config.yaml
encoder_arch: "resnext"
model: "segmentation model"
dataset: "aerial photos of the United States (SatlasPretrain)"
train_examples: 101725
image_size: 48
crop_scale_min: 1
horizontal_flip: true
color_jitter: 0.1
num_classes: 8
encoder_norm: "batchnorm"
encoder_activation: "hardswish"
encoder_channel_attention: "se"
encoder_depths: [2, 5, 5]
encoder_kernel_size: 3
encoder_stem: "single"
encoder_avg_pool_shortcut: true
encoder_widths: [128, 256, 512]
decoder_norm: "layernorm"
decoder_activation: "elu"
decoder_widths: [64, 128, 256, 256]
decoder_blocks_per_level: 2
decoder_block: "bottleneck"
decoder_dropout: 0.1
decoder_attention: true
decoder_upsampling: "transposed_conv"
init: "orthogonal"
residual_init: "none"
optimizer: "muon"
muon_scale: "match_rms_adamw"
learning_rate: 0.002
momentum: 0.95
nesterov: true
orthogonalizer: "newton_schulz_5"
adamw_lr_other_params: 0.0015
max_grad_norm: 5.0
gradient_centralization: true
l1_shrink: 0.01
max_steps: 7900
batch_size: 64
epochs: 5.0
lr_schedule: "wsd_sqrt"
decay_fraction: 0.4
final_lr_fraction: 0.1
warmup_steps: 150
weight_decay: 0.4
adamw_weight_decay_other_params: 0.05
Rows from block 3 of the decoder of a small segmentation model, named by matrix and row number. Rows with one number belong to one channel. Each number is 50 + 12 x the weight over its row's rms, rounded and kept within 0 to 99. All counts start at 0.
After each channel's rows are labels from the 100 images, of 14976, where the channel reaches its highest value: "strongest on" is what is common among them; "peak on" is the class under the peak. Only what is clearly more common there than usual is listed. The data: aerial photos of the United States (SatlasPretrain). In brackets: how many of the 100.
# convs1: 3x3 conv (decoder.decb.0.0.convs.1.weight, 128x128x3x3, each kernel summed), inputs 0-63
# convs2: expand pointwise conv (decoder.decb.0.0.convs.2.weight, 256x128x1x1, transposed), outputs 0-85

convs1.31:50 51 51 50 50 50 56 50 65 50 50 50 52 50 53 50 50 17 31 38 43 49 45 50 41 50 53 51 29 50 50 39 54 50 29 50 69 69 34 41 07 47 50 52 98 50 55 50 49 72 36 49 50 56 40 61 48 49 50 16 50 47 50 50
convs2.31:51 50 56 50 49 55 50 51 50 50 50 18 48 49 48 50 49 50 48 50 50 46 50 48 60 54 99 56 78 48 50 50 46 50 50 50 49 49 53 51 50 46 51 50 50 51 41 49 23 19 51 50 50 50 60 64 49 50 50 50 54 50 50 50 49 50 50 48 50 52 50 51 57 48 52 50 51 50 00 50 48 52 49 50 50 51
strongest on: building (93)
peak on: building (28)

convs1.45:50 53 35 50 53 50 63 51 53 50 50 50 41 50 43 50 50 93 54 55 51 50 71 53 53 51 47 53 62 50 50 49 47 52 65 50 20 52 60 69 85 45 50 51 53 50 61 50 28 49 64 49 50 23 63 59 33 51 50 43 50 36 60 50
convs2.45:48 50 38 51 50 51 47 45 00 52 51 56 59 49 51 52 49 48 70 53 50 57 43 56 49 48 28 33 49 54 50 50 52 53 42 42 44 63 52 46 48 51 42 53 53 52 66 50 63 50 97 50 37 48 50 50 45 59 61 50 51 44 54 39 50 50 49 45 55 50 46 52 46 52 51 56 57 41 50 50 56 41 48 46 50 51
strongest on: building (96)
peak on: building (37)

convs1.12:49 49 45 50 50 50 49 50 61 49 50 49 47 50 49 49 50 37 49 77 57 50 55 49 50 49 47 49 45 49 49 67 50 50 40 49 54 69 50 40 74 52 49 59 51 50 52 50 54 63 48 50 49 69 53 76 53 49 49 48 49 57 67 50
convs2.12:57 56 43 30 47 60 49 51 24 49 39 44 47 56 51 45 14 51 64 39 50 53 49 42 52 00 54 50 50 50 51 52 60 50 52 38 49 69 39 48 31 20 45 54 50 50 60 50 49 49 49 49 50 50 50 44 52 50 50 46 42 50 39 46 72 48 45 55 50 48 50 24 14 89 40 47 50 32 50 53 50 49 40 51 50 51
strongest on: building (93)
peak on: building (62)

convs1.92:50 50 09 50 50 50 63 50 74 50 50 50 64 50 48 50 50 79 39 54 66 48 37 50 59 50 53 50 63 50 50 51 44 50 50 50 39 54 36 48 40 70 50 40 58 50 54 50 46 66 40 49 50 64 36 38 46 51 50 67 50 35 85 50
convs2.92:41 50 59 64 43 99 51 52 35 49 46 50 51 43 52 51 50 50 49 37 42 41 37 46 49 91 48 39 25 50 50 50 36 50 59 46 24 51 59 53 75 51 50 41 62 50 55 56 51 50 81 50 53 50 50 49 50 50 50 55 50 50 49 50 50 50 50 50 64 50 43 53 62 46 50 46 51 50 50 50 03 55 49 50 50 50
strongest on: building (92)
peak on: building (53)

convs1.6:50 50 49 50 50 50 51 50 44 51 50 50 54 50 47 50 50 45 78 49 42 51 62 50 81 50 53 50 82 50 50 58 55 50 58 50 59 63 73 49 36 50 50 39 07 50 38 50 54 00 50 50 50 48 46 51 52 53 50 36 50 55 00 50
convs2.6:48 50 51 49 59 12 50 44 72 63 70 50 45 39 49 50 55 43 50 64 52 52 61 71 61 66 51 60 51 47 63 49 44 54 50 56 56 21 47 54 54 56 42 50 45 50 25 46 50 55 44 54 50 44 50 50 47 49 56 48 47 45 50 43 29 55 50 42 36 59 48 60 82 30 55 68 51 54 54 39 62 48 57 50 42 50
strongest on: building (96)
peak on: building (68)

convs1.81:50 50 82 50 50 50 46 49 25 50 50 50 33 50 72 50 50 69 08 74 56 47 42 50 47 49 49 49 64 50 50 59 60 50 39 50 50 80 54 75 60 42 50 50 49 50 40 49 71 47 61 49 49 36 51 78 51 45 50 56 50 62 48 49
convs2.81:53 75 19 72 52 35 61 46 26 57 70 53 51 54 50 47 44 43 65 56 50 68 64 53 60 40 51 16 49 57 28 50 56 60 42 39 51 74 59 41 55 51 51 49 58 37 34 59 50 50 37 54 40 41 50 50 50 58 47 12 70 50 54 53 47 53 50 49 50 50 37 56 03 55 51 71 60 53 50 49 53 12 28 59 50 48
strongest on: crop field (61)
peak on: crop field (57)

convs1.62:50 51 39 50 51 50 50 50 65 50 50 50 40 50 51 50 50 23 63 48 50 50 55 50 52 50 56 50 80 50 50 47 46 50 67 50 30 71 56 34 88 36 50 58 48 50 46 50 51 21 53 51 50 76 29 58 46 51 50 33 50 50 78 51
convs2.62:48 42 43 48 35 68 44 55 18 47 40 49 52 54 51 58 38 52 54 40 46 50 18 50 46 35 52 50 49 48 52 50 49 51 44 44 36 72 48 34 47 40 41 66 54 50 72 49 56 51 86 55 50 50 43 46 49 57 55 54 49 45 46 45 51 43 50 50 52 56 51 49 32 49 47 49 51 36 50 55 40 53 49 49 53 54
strongest on: building (86)
peak on: building (34)

convs1.17:50 51 65 50 51 50 46 50 59 51 50 50 61 50 52 50 50 18 99 44 33 50 46 50 66 50 55 51 39 50 50 40 47 50 66 50 53 56 51 37 31 46 50 28 53 50 50 50 49 14 55 50 50 46 43 36 50 49 50 40 50 46 18 50
convs2.17:56 56 67 57 54 67 53 52 99 50 49 48 48 43 58 40 35 45 55 57 45 55 75 43 57 73 51 54 41 44 40 50 42 48 62 53 47 21 27 56 69 43 59 37 54 49 37 53 61 57 21 50 62 45 41 35 51 47 51 56 31 59 37 62 54 59 56 50 39 47 56 46 67 53 30 52 46 63 53 29 49 64 48 48 55 50
strongest on: building (88)
peak on: building (32)

convs1.13:50 50 44 50 49 50 36 50 37 50 50 50 34 50 38 49 50 08 46 56 41 50 48 50 43 50 50 49 32 50 50 40 46 50 59 50 33 69 45 35 30 57 50 52 38 50 51 50 73 35 52 46 50 45 52 43 45 48 50 27 49 99 32 50
convs2.13:50 50 42 50 51 04 50 50 50 50 50 47 49 50 50 50 49 50 54 50 50 57 52 50 28 49 50 49 52 50 50 51 48 50 51 50 50 50 50 51 50 49 50 50 49 50 50 51 50 23 48 50 50 50 47 49 49 50 50 43 28 50 50 50 50 50 50 50 50 50 50 49 49 48 46 50 51 50 50 51 50 48 48 50 50 51
strongest on: building (99)
peak on: building (30)