{"num_classes": 8, "encoder_avg_pool_shortcut": true, "decoder_block": "bottleneck", "learning_rate": 0.002, "nesterov": true}
Rows from block 7 of the encoder of a small segmentation model, named by matrix and row number. Rows with one number belong to one channel. Each number is 500 + 50 x the weight over its row's rms, rounded and kept within 0 to 999. All counts start at 0. Numbers have three digits each.
Before each channel's rows are labels from the 100 images, of 14976, where the channel reaches its highest value: "patch colour" is the nearest of a few named colours to the mean colour under the peak. Only what is clearly more common there than usual is listed. The data: aerial photos of the United States (SatlasPretrain).
# convs1: grouped (8 groups) 3x3 conv, stride 2 (encoder.blocks.7.convs.1.weight, 256x32x3x3, each kernel summed), inputs within the group 0-31
# convs2: expand pointwise conv (encoder.blocks.7.convs.2.weight, 512x256x1x1, transposed), outputs 0-85

patch colour: brown
convs1.42:561425469493586529489525469513482514643461484579449483451512523488517468487532440471506487498367
convs2.42:561546518395557475483527503463508575509570500548514681453488503413546559533482514511515439545514486552628502503501506494491476497567554448637617501515545500471538406405489496500503516503543494470510490541486496589558497537488469473494510566581602494506501490

patch colour: grey
convs1.23:620537469545436447463506502562503509474460613474492473550479540513556453484486459486570530597432
convs2.23:414506482478515483551506485439504510496562417505508543501561505417516493501518560481501423465450547524463612440493494526459492493488463498484540499553532496545514475488371467379555499427496465440514442484415540458456446540531493529498482517451496499497479483

patch colour: grey
convs1.58:587554580514438531490529485574521439436462553508528411460500497524503481506516541477417543533377
convs2.58:437492512506480545468563589517487561490484493475517522485470462460501470477573482667500525407492516452499515539512535535521493424480525514501517496550437487510433572459492446556474517501454489468547504569436475505581498478507495516392454407443463597382503511

patch colour: grey
convs1.80:492462440486546471449629531539546480447451500501524639522457480566394463462518495494525509506489
convs2.80:534489511512454468543544510442376622504388634486436473480533583481527468495447464488501529496458462452613451577451444496532501489457503509491488501374510467453423468503507573564500503566500404524523491428587533574522515457453515468479426525577526477530508526

patch colour: grey
convs1.131:602547489564533448549454454512489518501437409576562420454510473525455573484569440547499503526538
convs2.131:570496487526482556513500521485539538499524465523492500539508550370523493504557444496509496459490463469596534452572552697548488489602456483495510529525500499480493495510496509505517428469456437504506517464496536540542508498487472413474446517534498418505435449

patch colour: grey
convs1.199:514489431589582477538466462515444513581485466479476516417516546537473522481458611531571571460564
convs2.199:472535512584478509513581506488494491494510436500490546462549504510558478507375498473489463595480502499528497476487493697612489453506498454468465393484495493509527470502488502502466408496518441466503501483488462525466496411486675472447502511518428578591471436

patch colour: grey
convs1.177:551511473491517526443571524386484473443480631561557506532503543519573462496458574568489461466496
convs2.177:465506508441811480556556481477503503507521476476586486528492492480512487509450555484521518395528462489493334369513634427484506495555572620471504443465534618423458439465562506499527501526484461490542482503500524590547508515502346479435423495463428490678502475

patch colour: grey
convs1.231:554492512531537499434565508547538446507557419495556515405469534472536490588467479609565416483510
convs2.231:480445514510486530510532505461459491509456462500575510462507464603513495503416501497494375482448500480503467418506474484471505541501500503494504505597504499442462507484595503407554469515503424521443426763495476512499562530439529490605465511523510428573458466

patch colour: grey
convs1.88:562554529524446510480460473452540546524501442534499485476476534455490415521530484585560632392539
convs2.88:499466524547504537585400436505533498507682472561468466500467540438514491532500516541506497410369497528481568493478460557476502557486558416462498518498499427514544554497554505510501497504481654521499515375476466512463527502467389538458493512513488571504482576

patch colour: pink
convs1.57:474481456479547501508521498484549539468678497502477392432497464485503469470535567494474575533441
convs2.57:526539560618506458605491495580558492408568451534476497473512465461477497501512414478480449484534427454388505501550468478477519501469614520468513549496508512478612711497500500511496488506473656648487440516479563463476496500451583404494508512499563499406525476

patch colour: pink
convs1.45:452507480516495540501525591509531492466532515494503296461510485503534462463507552529486579520430
convs2.45:505518543454563461609468497280461461501413504533474531421500511478541519488544553471471486470481510461409581494452493517511500507578495598442509480655586499531548500535515454462544500489538519528545573529512510448513504591442444454559499526498495433473574566

patch colour: green
convs1.0:468562433552457420557466610485491474512622495566511526470493544551447468533500472495423521529441
convs2.0:510517571484501510553519555464426452504508500501497432536482514499545489511528510514523467531446500494411534475559416442507464561537591454501503474499715504515477468479524529469453510456509600485535450397491468395449479480503557398489630470523481375476599453

patch colour: grey
convs1.139:535547468440579479572522503512474443501439512517522554542474443574528491534665483517499474510421
convs2.139:477482498508460496512482502401480470527679539484563477502514517454489537455479421503501518481409533535498444493501474364499474488499466491423589492450491525525341493544518569612426488501470478451506487510595468456487473582479513549502379503476502595347439612

patch colour: grey
convs1.72:461616527385467553465481446450526493524521545559487434532492458512537563526559493454546511430581
convs2.72:471569498518494514460504530517467464543509460462502459510529450492509490498517512557509401499375506515507500416534399508481462504538650484495486495514535484446524489472501551449462510479415537514494456495489567576580519508428578611455463493489501590689530494

patch colour: grey
convs1.93:450553522479443529518528517505583420586471476533457538545561569588512488489465423536532436455587
convs2.93:545560497458495487492480501504520482564576523507489621516515537575492501479491578467545478478501494530637500464512452610507482443499526470499519509572473493548408490503483543498511549683508547472448462484478577518492471598470501418505493503478507491529492585

patch colour: grey
convs1.162:401509559405484480511488589563513476534499455504598541514544467493483503453495458632446525497533
convs2.162:491531562573565485425582500464550469454533515501521518518440496488489504476489505690479517483519494437522529500481438484493498463393514485513472459509535477508565497481438428595549470501429505480498404457532515507495522463544456498614595476471460563413496505

patch colour: brown
convs1.210:544501627382498467565532454506510470471525450533483523514588604448503417515482499523460475528508
convs2.210:476492510510458488489616498471470502617570504510449453500548519484464503490511494456523533512442471498427490524563494496515511378602518476506504522509597579631441652479491529475504503428503472490516535558511449501406586528560381513382538495557513444717520516

patch colour: grey
convs1.119:480562493556455467453491374571463541525445509405524500497527562474606532549581475513480466527502
convs2.119:496507563488443477444514463421506462485392476433524620524543519516507480427451482505479471387437478504432444461409490506501493524558498556516503999520478492521446406506500548513444570531547544485502502503503412419546501499495505435475506495491453465508512513

patch colour: grey
convs1.144:573368451464543485493525529535453472474495513591546482449495443508544595561546492521532443567455
convs2.144:554476501401465529523483465385532461515542490471467463490570530479485456539545502354502539454503473488418488508512551510538502450395560497504502523556494503512464490534500423552490494501430482518400507504523435490465494472437501455515449485496501500428396474

patch colour: grey
convs1.226:540595545508563535537503500420511458497501497523551482623412583468512495384460481530530520503483
convs2.226:494448552503574505483417517363447506482534400491488500533469490472496519515513439502514492504496489612559477499493551479422494498463511499438465445473453412516495423440524483553501385532512406443505522508604532490467496501539561520510495458516467388502503606

patch colour: grey
convs1.223:488551479583550430443580492531567443417524535544599538505523456439541505460545531486463581492538
convs2.223:517499476484554548562490540547523449534548583487499536498548502504500476467365418486474513509499419551446577503515590636468473507499448539525483449550521397508484472485422380485377536489541586514419500395509529499475415499512556517510379502504510556507440518

patch colour: brown
convs1.158:510506478503432530466484510491561416452556594470459456473454600520495491478468616534445502543591
convs2.158:510531479546464515508461522359529557518762526558507470555535541503511484426511446367516488499475476545553527503498460511497467487556492505496505440474576439495548615520504477520511527534503467577500560490447405630469510496469503375527581498486525489493503579

patch colour: brown
convs1.60:480399415516583532503537555553520517608472454536449432511526433502537451465584500448473490495453
convs2.60:513539565498516512530485517577406512522460514485521428460479483459513497505458559502587512629505498509572518433492480494443490497516498525519511525539522515550449566527532510541510521585517476525456616557519436759417563482471474565547614506550497494457527451

patch colour: grey
convs1.179:487520545465536583503529566512467496491540470463517552411528506552419634512436435445562457534483
convs2.179:534486518561463512515491491491559433518513405505525493525555562512516523505611548360514473570511472506526495439733564499489540505548600500552530443399360624466579539519489623489422560529482456610472514483550488472446417487421529411398433562514507424498612459

patch colour: grey
convs1.28:471512516461508416513551483578434539524442563465544518531480602444609511484432431491504544563532
convs2.28:516506526448471447507521511446406483600518488501523479594514495492462538501525412519503524498516525486412530497495583578590537490471558446512408507444494414475529449471520504507523500436604392434529493636432508558509451482416379563407533601526501598445433431

patch colour: grey
convs1.137:494644510526560476494495483441481444552463445568484537517574451551421498454547476593472468477482
convs2.137:541506502478428504485525499514486487488474533509594476439411478519461504491511445449492531521527456501513456471421337393536497514506512486491508440512525456470458579507458440516532492563532525496428495498519462582529526396551508666524517564520521502466538478

patch colour: grey
convs1.216:609519464495405498498454515539481494557418448482573517496519539500423452529439560487591528574459
convs2.216:594532488446497489491558480501574493451517447503482512468501533492535528533500468475470485443499542529499481495515461509515516532436418510486536601483544524567417461512508508498599496520500473484543483542527493475493619489550565608485504517503484577414551474

patch colour: grey
convs1.81:497606521476554450511447476455622510502503498418567491516439430443569495524536495511414504557527
convs2.81:522498573526499537496572492477523496496413552494524515477528529521484431456502557505452547454578544504500399475476456470513494530559695446575504488569489516516497470581486508497484508521509442516516525483502507528504388473492614549428507501505459530510570430

patch colour: grey
convs1.2:524533466462507375507565509521506482523456553474507517528494562487506521503543476512391588541639
convs2.2:480568582499464492463499429550500494470551480495530545577488487490501379510475458480470432500554459521409500436506504609573508449590536406500483421528453404579489505520571513489530510498429511495478566523363507487508485541577512435457455479460520597506457481

patch colour: grey
convs1.215:483605495582566522445442436532472502550490443507526447532469428528533496614487546436508581518494
convs2.215:508541492430533432436542514577605406544498439498509567523458473448474509505577526376548479425445567482648482602490445484526527505510501475558460570470508499527511509491597419504405464428495486558484542461501515483652448536421513580436497469491492457491481434