Weights of a small segmentation model: decoder norm layernorm.
Rows from block 8 of the encoder, named by matrix and row number. Each number is 128 + 32 x the weight over its row's rms, rounded and kept within 0 to 255. All counts start at 0. Numbers have three digits each. After the name is the row's rms in percent of the matrix's.
# fc1: squeeze-excite reduce (encoder.blocks.8.se.fc1.weight, 64x512), inputs 448-511
fc1.0 090:121119138154118142117117181080046146120095082131122134133136151145097115140136141109129125144161132161101130138102132091157158156131154109073115136141097088141136115144074171147114179129123059
fc1.1 042:128128128128164150128128115128128160077099128090134128107128128172128126115128130070179128128128103069080128114128128128202128128118128128128136126128141064128167128128128155128129126104200124
fc1.2 113:130128125142143136112109184059116124158124099140141144093138169122119132174160115144146091032133178146108173092086082109134186146116108144129161076145184124125116112089139150132103134139168092
fc1.3 104:073130112118133133148116137134110128104131163139065128107118141135145109137115149129144134124130150113149135130058144134083164090148164150132130121101138175135126132168076087157106157145208136
fc1.4 123:155211128126197140154097116125056087130124123109089118112137132128141127149153123115129148144130107143152102098131122130096164114163159159189094132109134089130096077152114060104118130128192142
fc1.5 112:132138071112127131123174120131141153148108077154096130133164113127168109159166120105093088142127154109166089126124112130151159100091101165130122136114154130151140069147125129131094194147115138
fc1.6 095:102130116123127118106092146093135145147148221155000138121166056116119063113122147084135106136065200108172128106122207117129137136038121222105139108144148156172135109054018085120132210152128142
fc1.7 128:116133109129123134112102156125150100185121157135078044124113140143180131109118200097221130111136151152115132123072128089123125155092116134134171141129164138111074139130132147098114147152085123
fc1.8 114:086167161075176068110097112096123157145097111128144145100187128127162105098109129106122119174167190121149187127115099157168136098123103126142108144111066122148130075095057098099152094134091117
fc1.10 099:130155098126112135132104239111135153116103144096049150119152115129126126138126128157147121180068127158123175105163128093089112114109120196127114081157115120152107086129182119112085153137172166
fc1.11 009:128128128237128128128128128128128255128091243128128128128128128128128128189185128050128128128120128128128128128128128128128128128128128128128128128128128128128128128128128128128128128128128128
fc1.12 115:140184132129155117130106108103080102125165170093171161052119155151079141170146118066108131123164061121116139146124109130175168086159082134108133124104117079064150133127109169152149134130149113
fc1.13 107:194142151125107137055089098179120148127152134116106149130145070108108103135178107072133106113114137117131072174100146157132146074152123100139184128097129117105139177164142097132083105121135125
fc1.14 096:124120132116178176072133119135136107140105123160132104133120223177132179122105193096134142079144196142104151148109120135133158100100200122132141163077179129161030173112121125090091108124131125
fc1.15 075:074157193189091128152144144164134130201125079128125143081116108130138158146125127140135110162122170108121120123089122129099163132130177120134089109124073125126123151131125133139089140126119114
fc1.16 129:139118132016155125137130102137125125170141125123151115114122201123164167116094125095149137131142107130141132117108115149118128107119117166130130179111117091127121126150120116154091047062143103
fc1.17 012:128128128128128128128128128128128128128128128128128128128128128128128128128128128128128128128128128128104128128128128128128128128128128128128128128128128107128128128128109128128132128128128128
fc1.18 127:108175072136132073148132181110113135058151117155082101091134141148087083157124113255156116157136117137118131122114146119093187154082132135152080076144204176127120131142139138129104131096150168
fc1.19 105:106165137103127060135096129055068097100157072099076117116127165141105141120141153119187115127144157111153147112090089107100118157116115154086132114097139132182114125193136132132160232217156124
fc1.20 109:112124120118154111129179117070132120121115091124112130138144108128115126118134125138086156120058146087050129113184129081137154178131107113126133161159172125123114151124178084124180111236175110
fc1.21 111:198131126141100129150145202145117147117160191128172165068111126083069105178105203172101144137110080122009093152121138126115142141089138122104144145110159094132094126120096166179116115112158123
fc1.22 186:088165128087143093129139114135123119086151133144143119105200173135146067122128126157194095094127142118144157128130127135142127082117153149168063107162183156143148126130135130115108075068159130
fc1.23 101:113196111066146092131142067100091125117151155111111130108144066126119124137145115087130104185147166134120197152137082138129167134127143147144066113134084108088143105144078201130074126133124137
fc1.24 136:059174057080146105114104089072104103100173153147106098078124157145198146121082175239137108113119108217092139133118138094173129058110112131143103115134147135183104129150126094123134070084132130
fc1.25 138:143149078154066094113163112077160164134188160098108106052138125203144130070122152131141000146164127142137128129123176116104173128098106108131084081153202143129126164096144125139209126127124101
fc1.26 129:127124105146153125108120104064197104121136084121095089070120157123093070139133080129117096127107135135132159132121120081133149130090128126130123113123175111128107183110126129143125124128130067
fc1.28 084:077155125126121130148165140087136131069148000148135164139132176133125130128142123138080118118159069060152117120155024103142124151158123159085113143088093184132231068194129138150192105125127129
fc1.29 019:145128128128128128128128128143128128128128128119128128128128116128126128128129128128128128128128128128128128136128128128128128128124128128128128128128112128128113227238128128128128128131126000
fc1.30 079:123141118159134132116090111103125125080053117122121128124123132200175128089152121095113163217149119107148165114156103199129131123125129150132169114133112101110136149102105141124108111117088129
fc1.31 107:130122112105106177156073119151166157124100126128181106091163125148218173128107098158119081123121133074142180132120114161147133134123132042127188113082217112142123122145130095174104111088108124
fc1.32 089:202127109114113094123103070089143136122153150086085106110159113111171139144134130085157113136152124125115130137082132079091117130099155150092200120181192116168104109209157134092124109117140173
fc1.33 119:181109156159144155113180132112100102127145133137072108090157101121117133158146066252122093202163129147109124080137086140129086175137158119127115128100120057106121043103068121135169125144096118
fc1.34 119:140127148066132138130213127086071097121097130061134148168109086147118131095165139182126043137183110113124147100149143127127160126151112080094094182133183117137088138141068154132158105173147142
fc1.35 089:190158187123134154122003176141120136154131128157126128087122109146131112158195160118132138136119130142105155099085072138156115107107179209121091127177095122081141123099063134150107176092143136
fc1.36 059:132134135183126130097187103214131119069156129126118128127128126160185102157111162127074118118121101136207123136129128128102072144096123128090130124131128165128132081140143131145139128106128132
fc1.37 122:125137134213126105122168127103129148193086134136150145101136088136114059110103090108104140155181196151158139132113202155047085183177122042135110075135113188136093136127136126059128169136100128
fc1.38 098:134090147127116032107100111112132152129143136111149120034121113096119145190072092046116199169169184169151147128098141112183119117110124131175131071136107176145139088126116182122132124132115071
fc1.39 120:127215138170087115131130129111156115113144116123110082068121177158124119107149117149087117096128106185104151129097132120022150122148138039118135122096145147214091166196090066132133207094168128
fc1.40 122:137115129182140133147136111142121175108110114168135109112132120216115093133091145150113127113094037111137176133120168120123116123117112062151123077135098117108104134111119138140152129118105134
fc1.41 087:130157005185074058104137131100099123131191120118118115120097134125131138113144141117124094120066131120117058154082098193127144125203136102087145085070044145061084127141083103143135150131218136
fc1.43 083:089145146176147202078121160126123102132132113128103121132100130119105082118118125150140181126108132109089149130126114128144118125182157149109123133243137121091105104126179128097135210131119100
fc1.44 113:218172114125113155126143134090123138126149209083168063081130182134124124141170086179109161118124152153093196139138152088102102113109132099131140162128149091124126136081101175066125093164203126
fc1.45 100:121138171058188145148121136097122121086049135128118103162111135122109122142111112138136175158087194066126186141097121159085114132146086140118130133170153078096144165145154132127112135114065126
fc1.46 111:138118143176135124136112148153177138098130124166156147114119168116127163137135143112119132128192127091196185103172128100157187104140094121198148152117153121138134108130128128147160130132143115
fc1.47 064:155128129127131121135157128132139201170041189208128078083149116181172107129121099123063198128115097250119103128092128140143083125097129128195137129107129129128149106128129104077125128132140129
fc1.48 083:157128117107140112090193124115143094083065063094105103101123133197132128077123133179077111121136132132081097125109121125130131153125212106132173126141043133098123183116131155129093101154123133
fc1.49 044:128128162128072140128128128128128145128095124115096194124128128108128201128114090126128128116128128128128026128128128117105137000128128130128128128128087128128128128128163128156128128128148128
fc1.50 069:182128128169140128111123128128145137222088104139128086149083128149178074166128128128128156075162128128147128128109128128162115156054135105128113142128128128128128052084184128098000128128128128
fc1.51 143:094142125124118119181109090114125082137154171086100142085197168114107122131112152223181110143119118136109128116129116079131119113128105180135101110138111118162143057127136135128152045137156157
fc1.52 092:139123234093117116143124159172126136113122122204138116125085133152127110135124143116103137104149135125110109134119116166132132124126118100142137063186184138102152118155148176142134213095127121
fc1.53 098:127173084104127065129118154110123139191112222114154137151135122102140131096118112144136140138139098140182155107119138132176125136065098130085111124094116075132102106141132123124180135157102092
fc1.54 098:076199154136116172153091110117132142134167168189160121145097185070093136174122112171140149116150094137133124128090093130119151130152108073111190128100209108128128132166096037130144133125244157
fc1.55 099:087131157104131168143131045199153173213178127117129135128170116142151127125132156072160150151038148066139103132137182164184162121083083156175160147116108166122172130134177123127134123197115118
fc1.57 103:097126126101089109101136093125130098079135081091106122153153120147136092140197104132071053120132115107139110159135086104136129131195196124110121177143141140146130119114077129127136127055224157
fc1.58 152:077107153089136100126180100096101105121062127113148197162134072147133133080086155174147112153167149125131126114186112143153085128124122110124060129150129167131138226121180159114165112150086144
fc1.59 096:135125059124122109116100093140139159166112131121157134164146145152128171156095130115146122124108081170141138112177097053128111130090128142127135191142121152118127098112152088193128121165118121
fc1.61 122:076137142150142088105098165164128077108124133123109174139093131031083138160153161136185092121169113089142095125141111131145137112105151187162130042161108131136238146125130194161235202152165104
fc1.62 091:130124148085119166096153083134123089119119124139153148170147117139167084157170119096125098103124157131183135152113114127183112107184125156047128129138125124117103031153100111110112150138124110
fc1.63 079:162165125071089062122115122127127109127218169084116083135088112131142154175188127141178115142142145140138098111139123142107132187061143092062096131143168134127142195166198072161203136055132132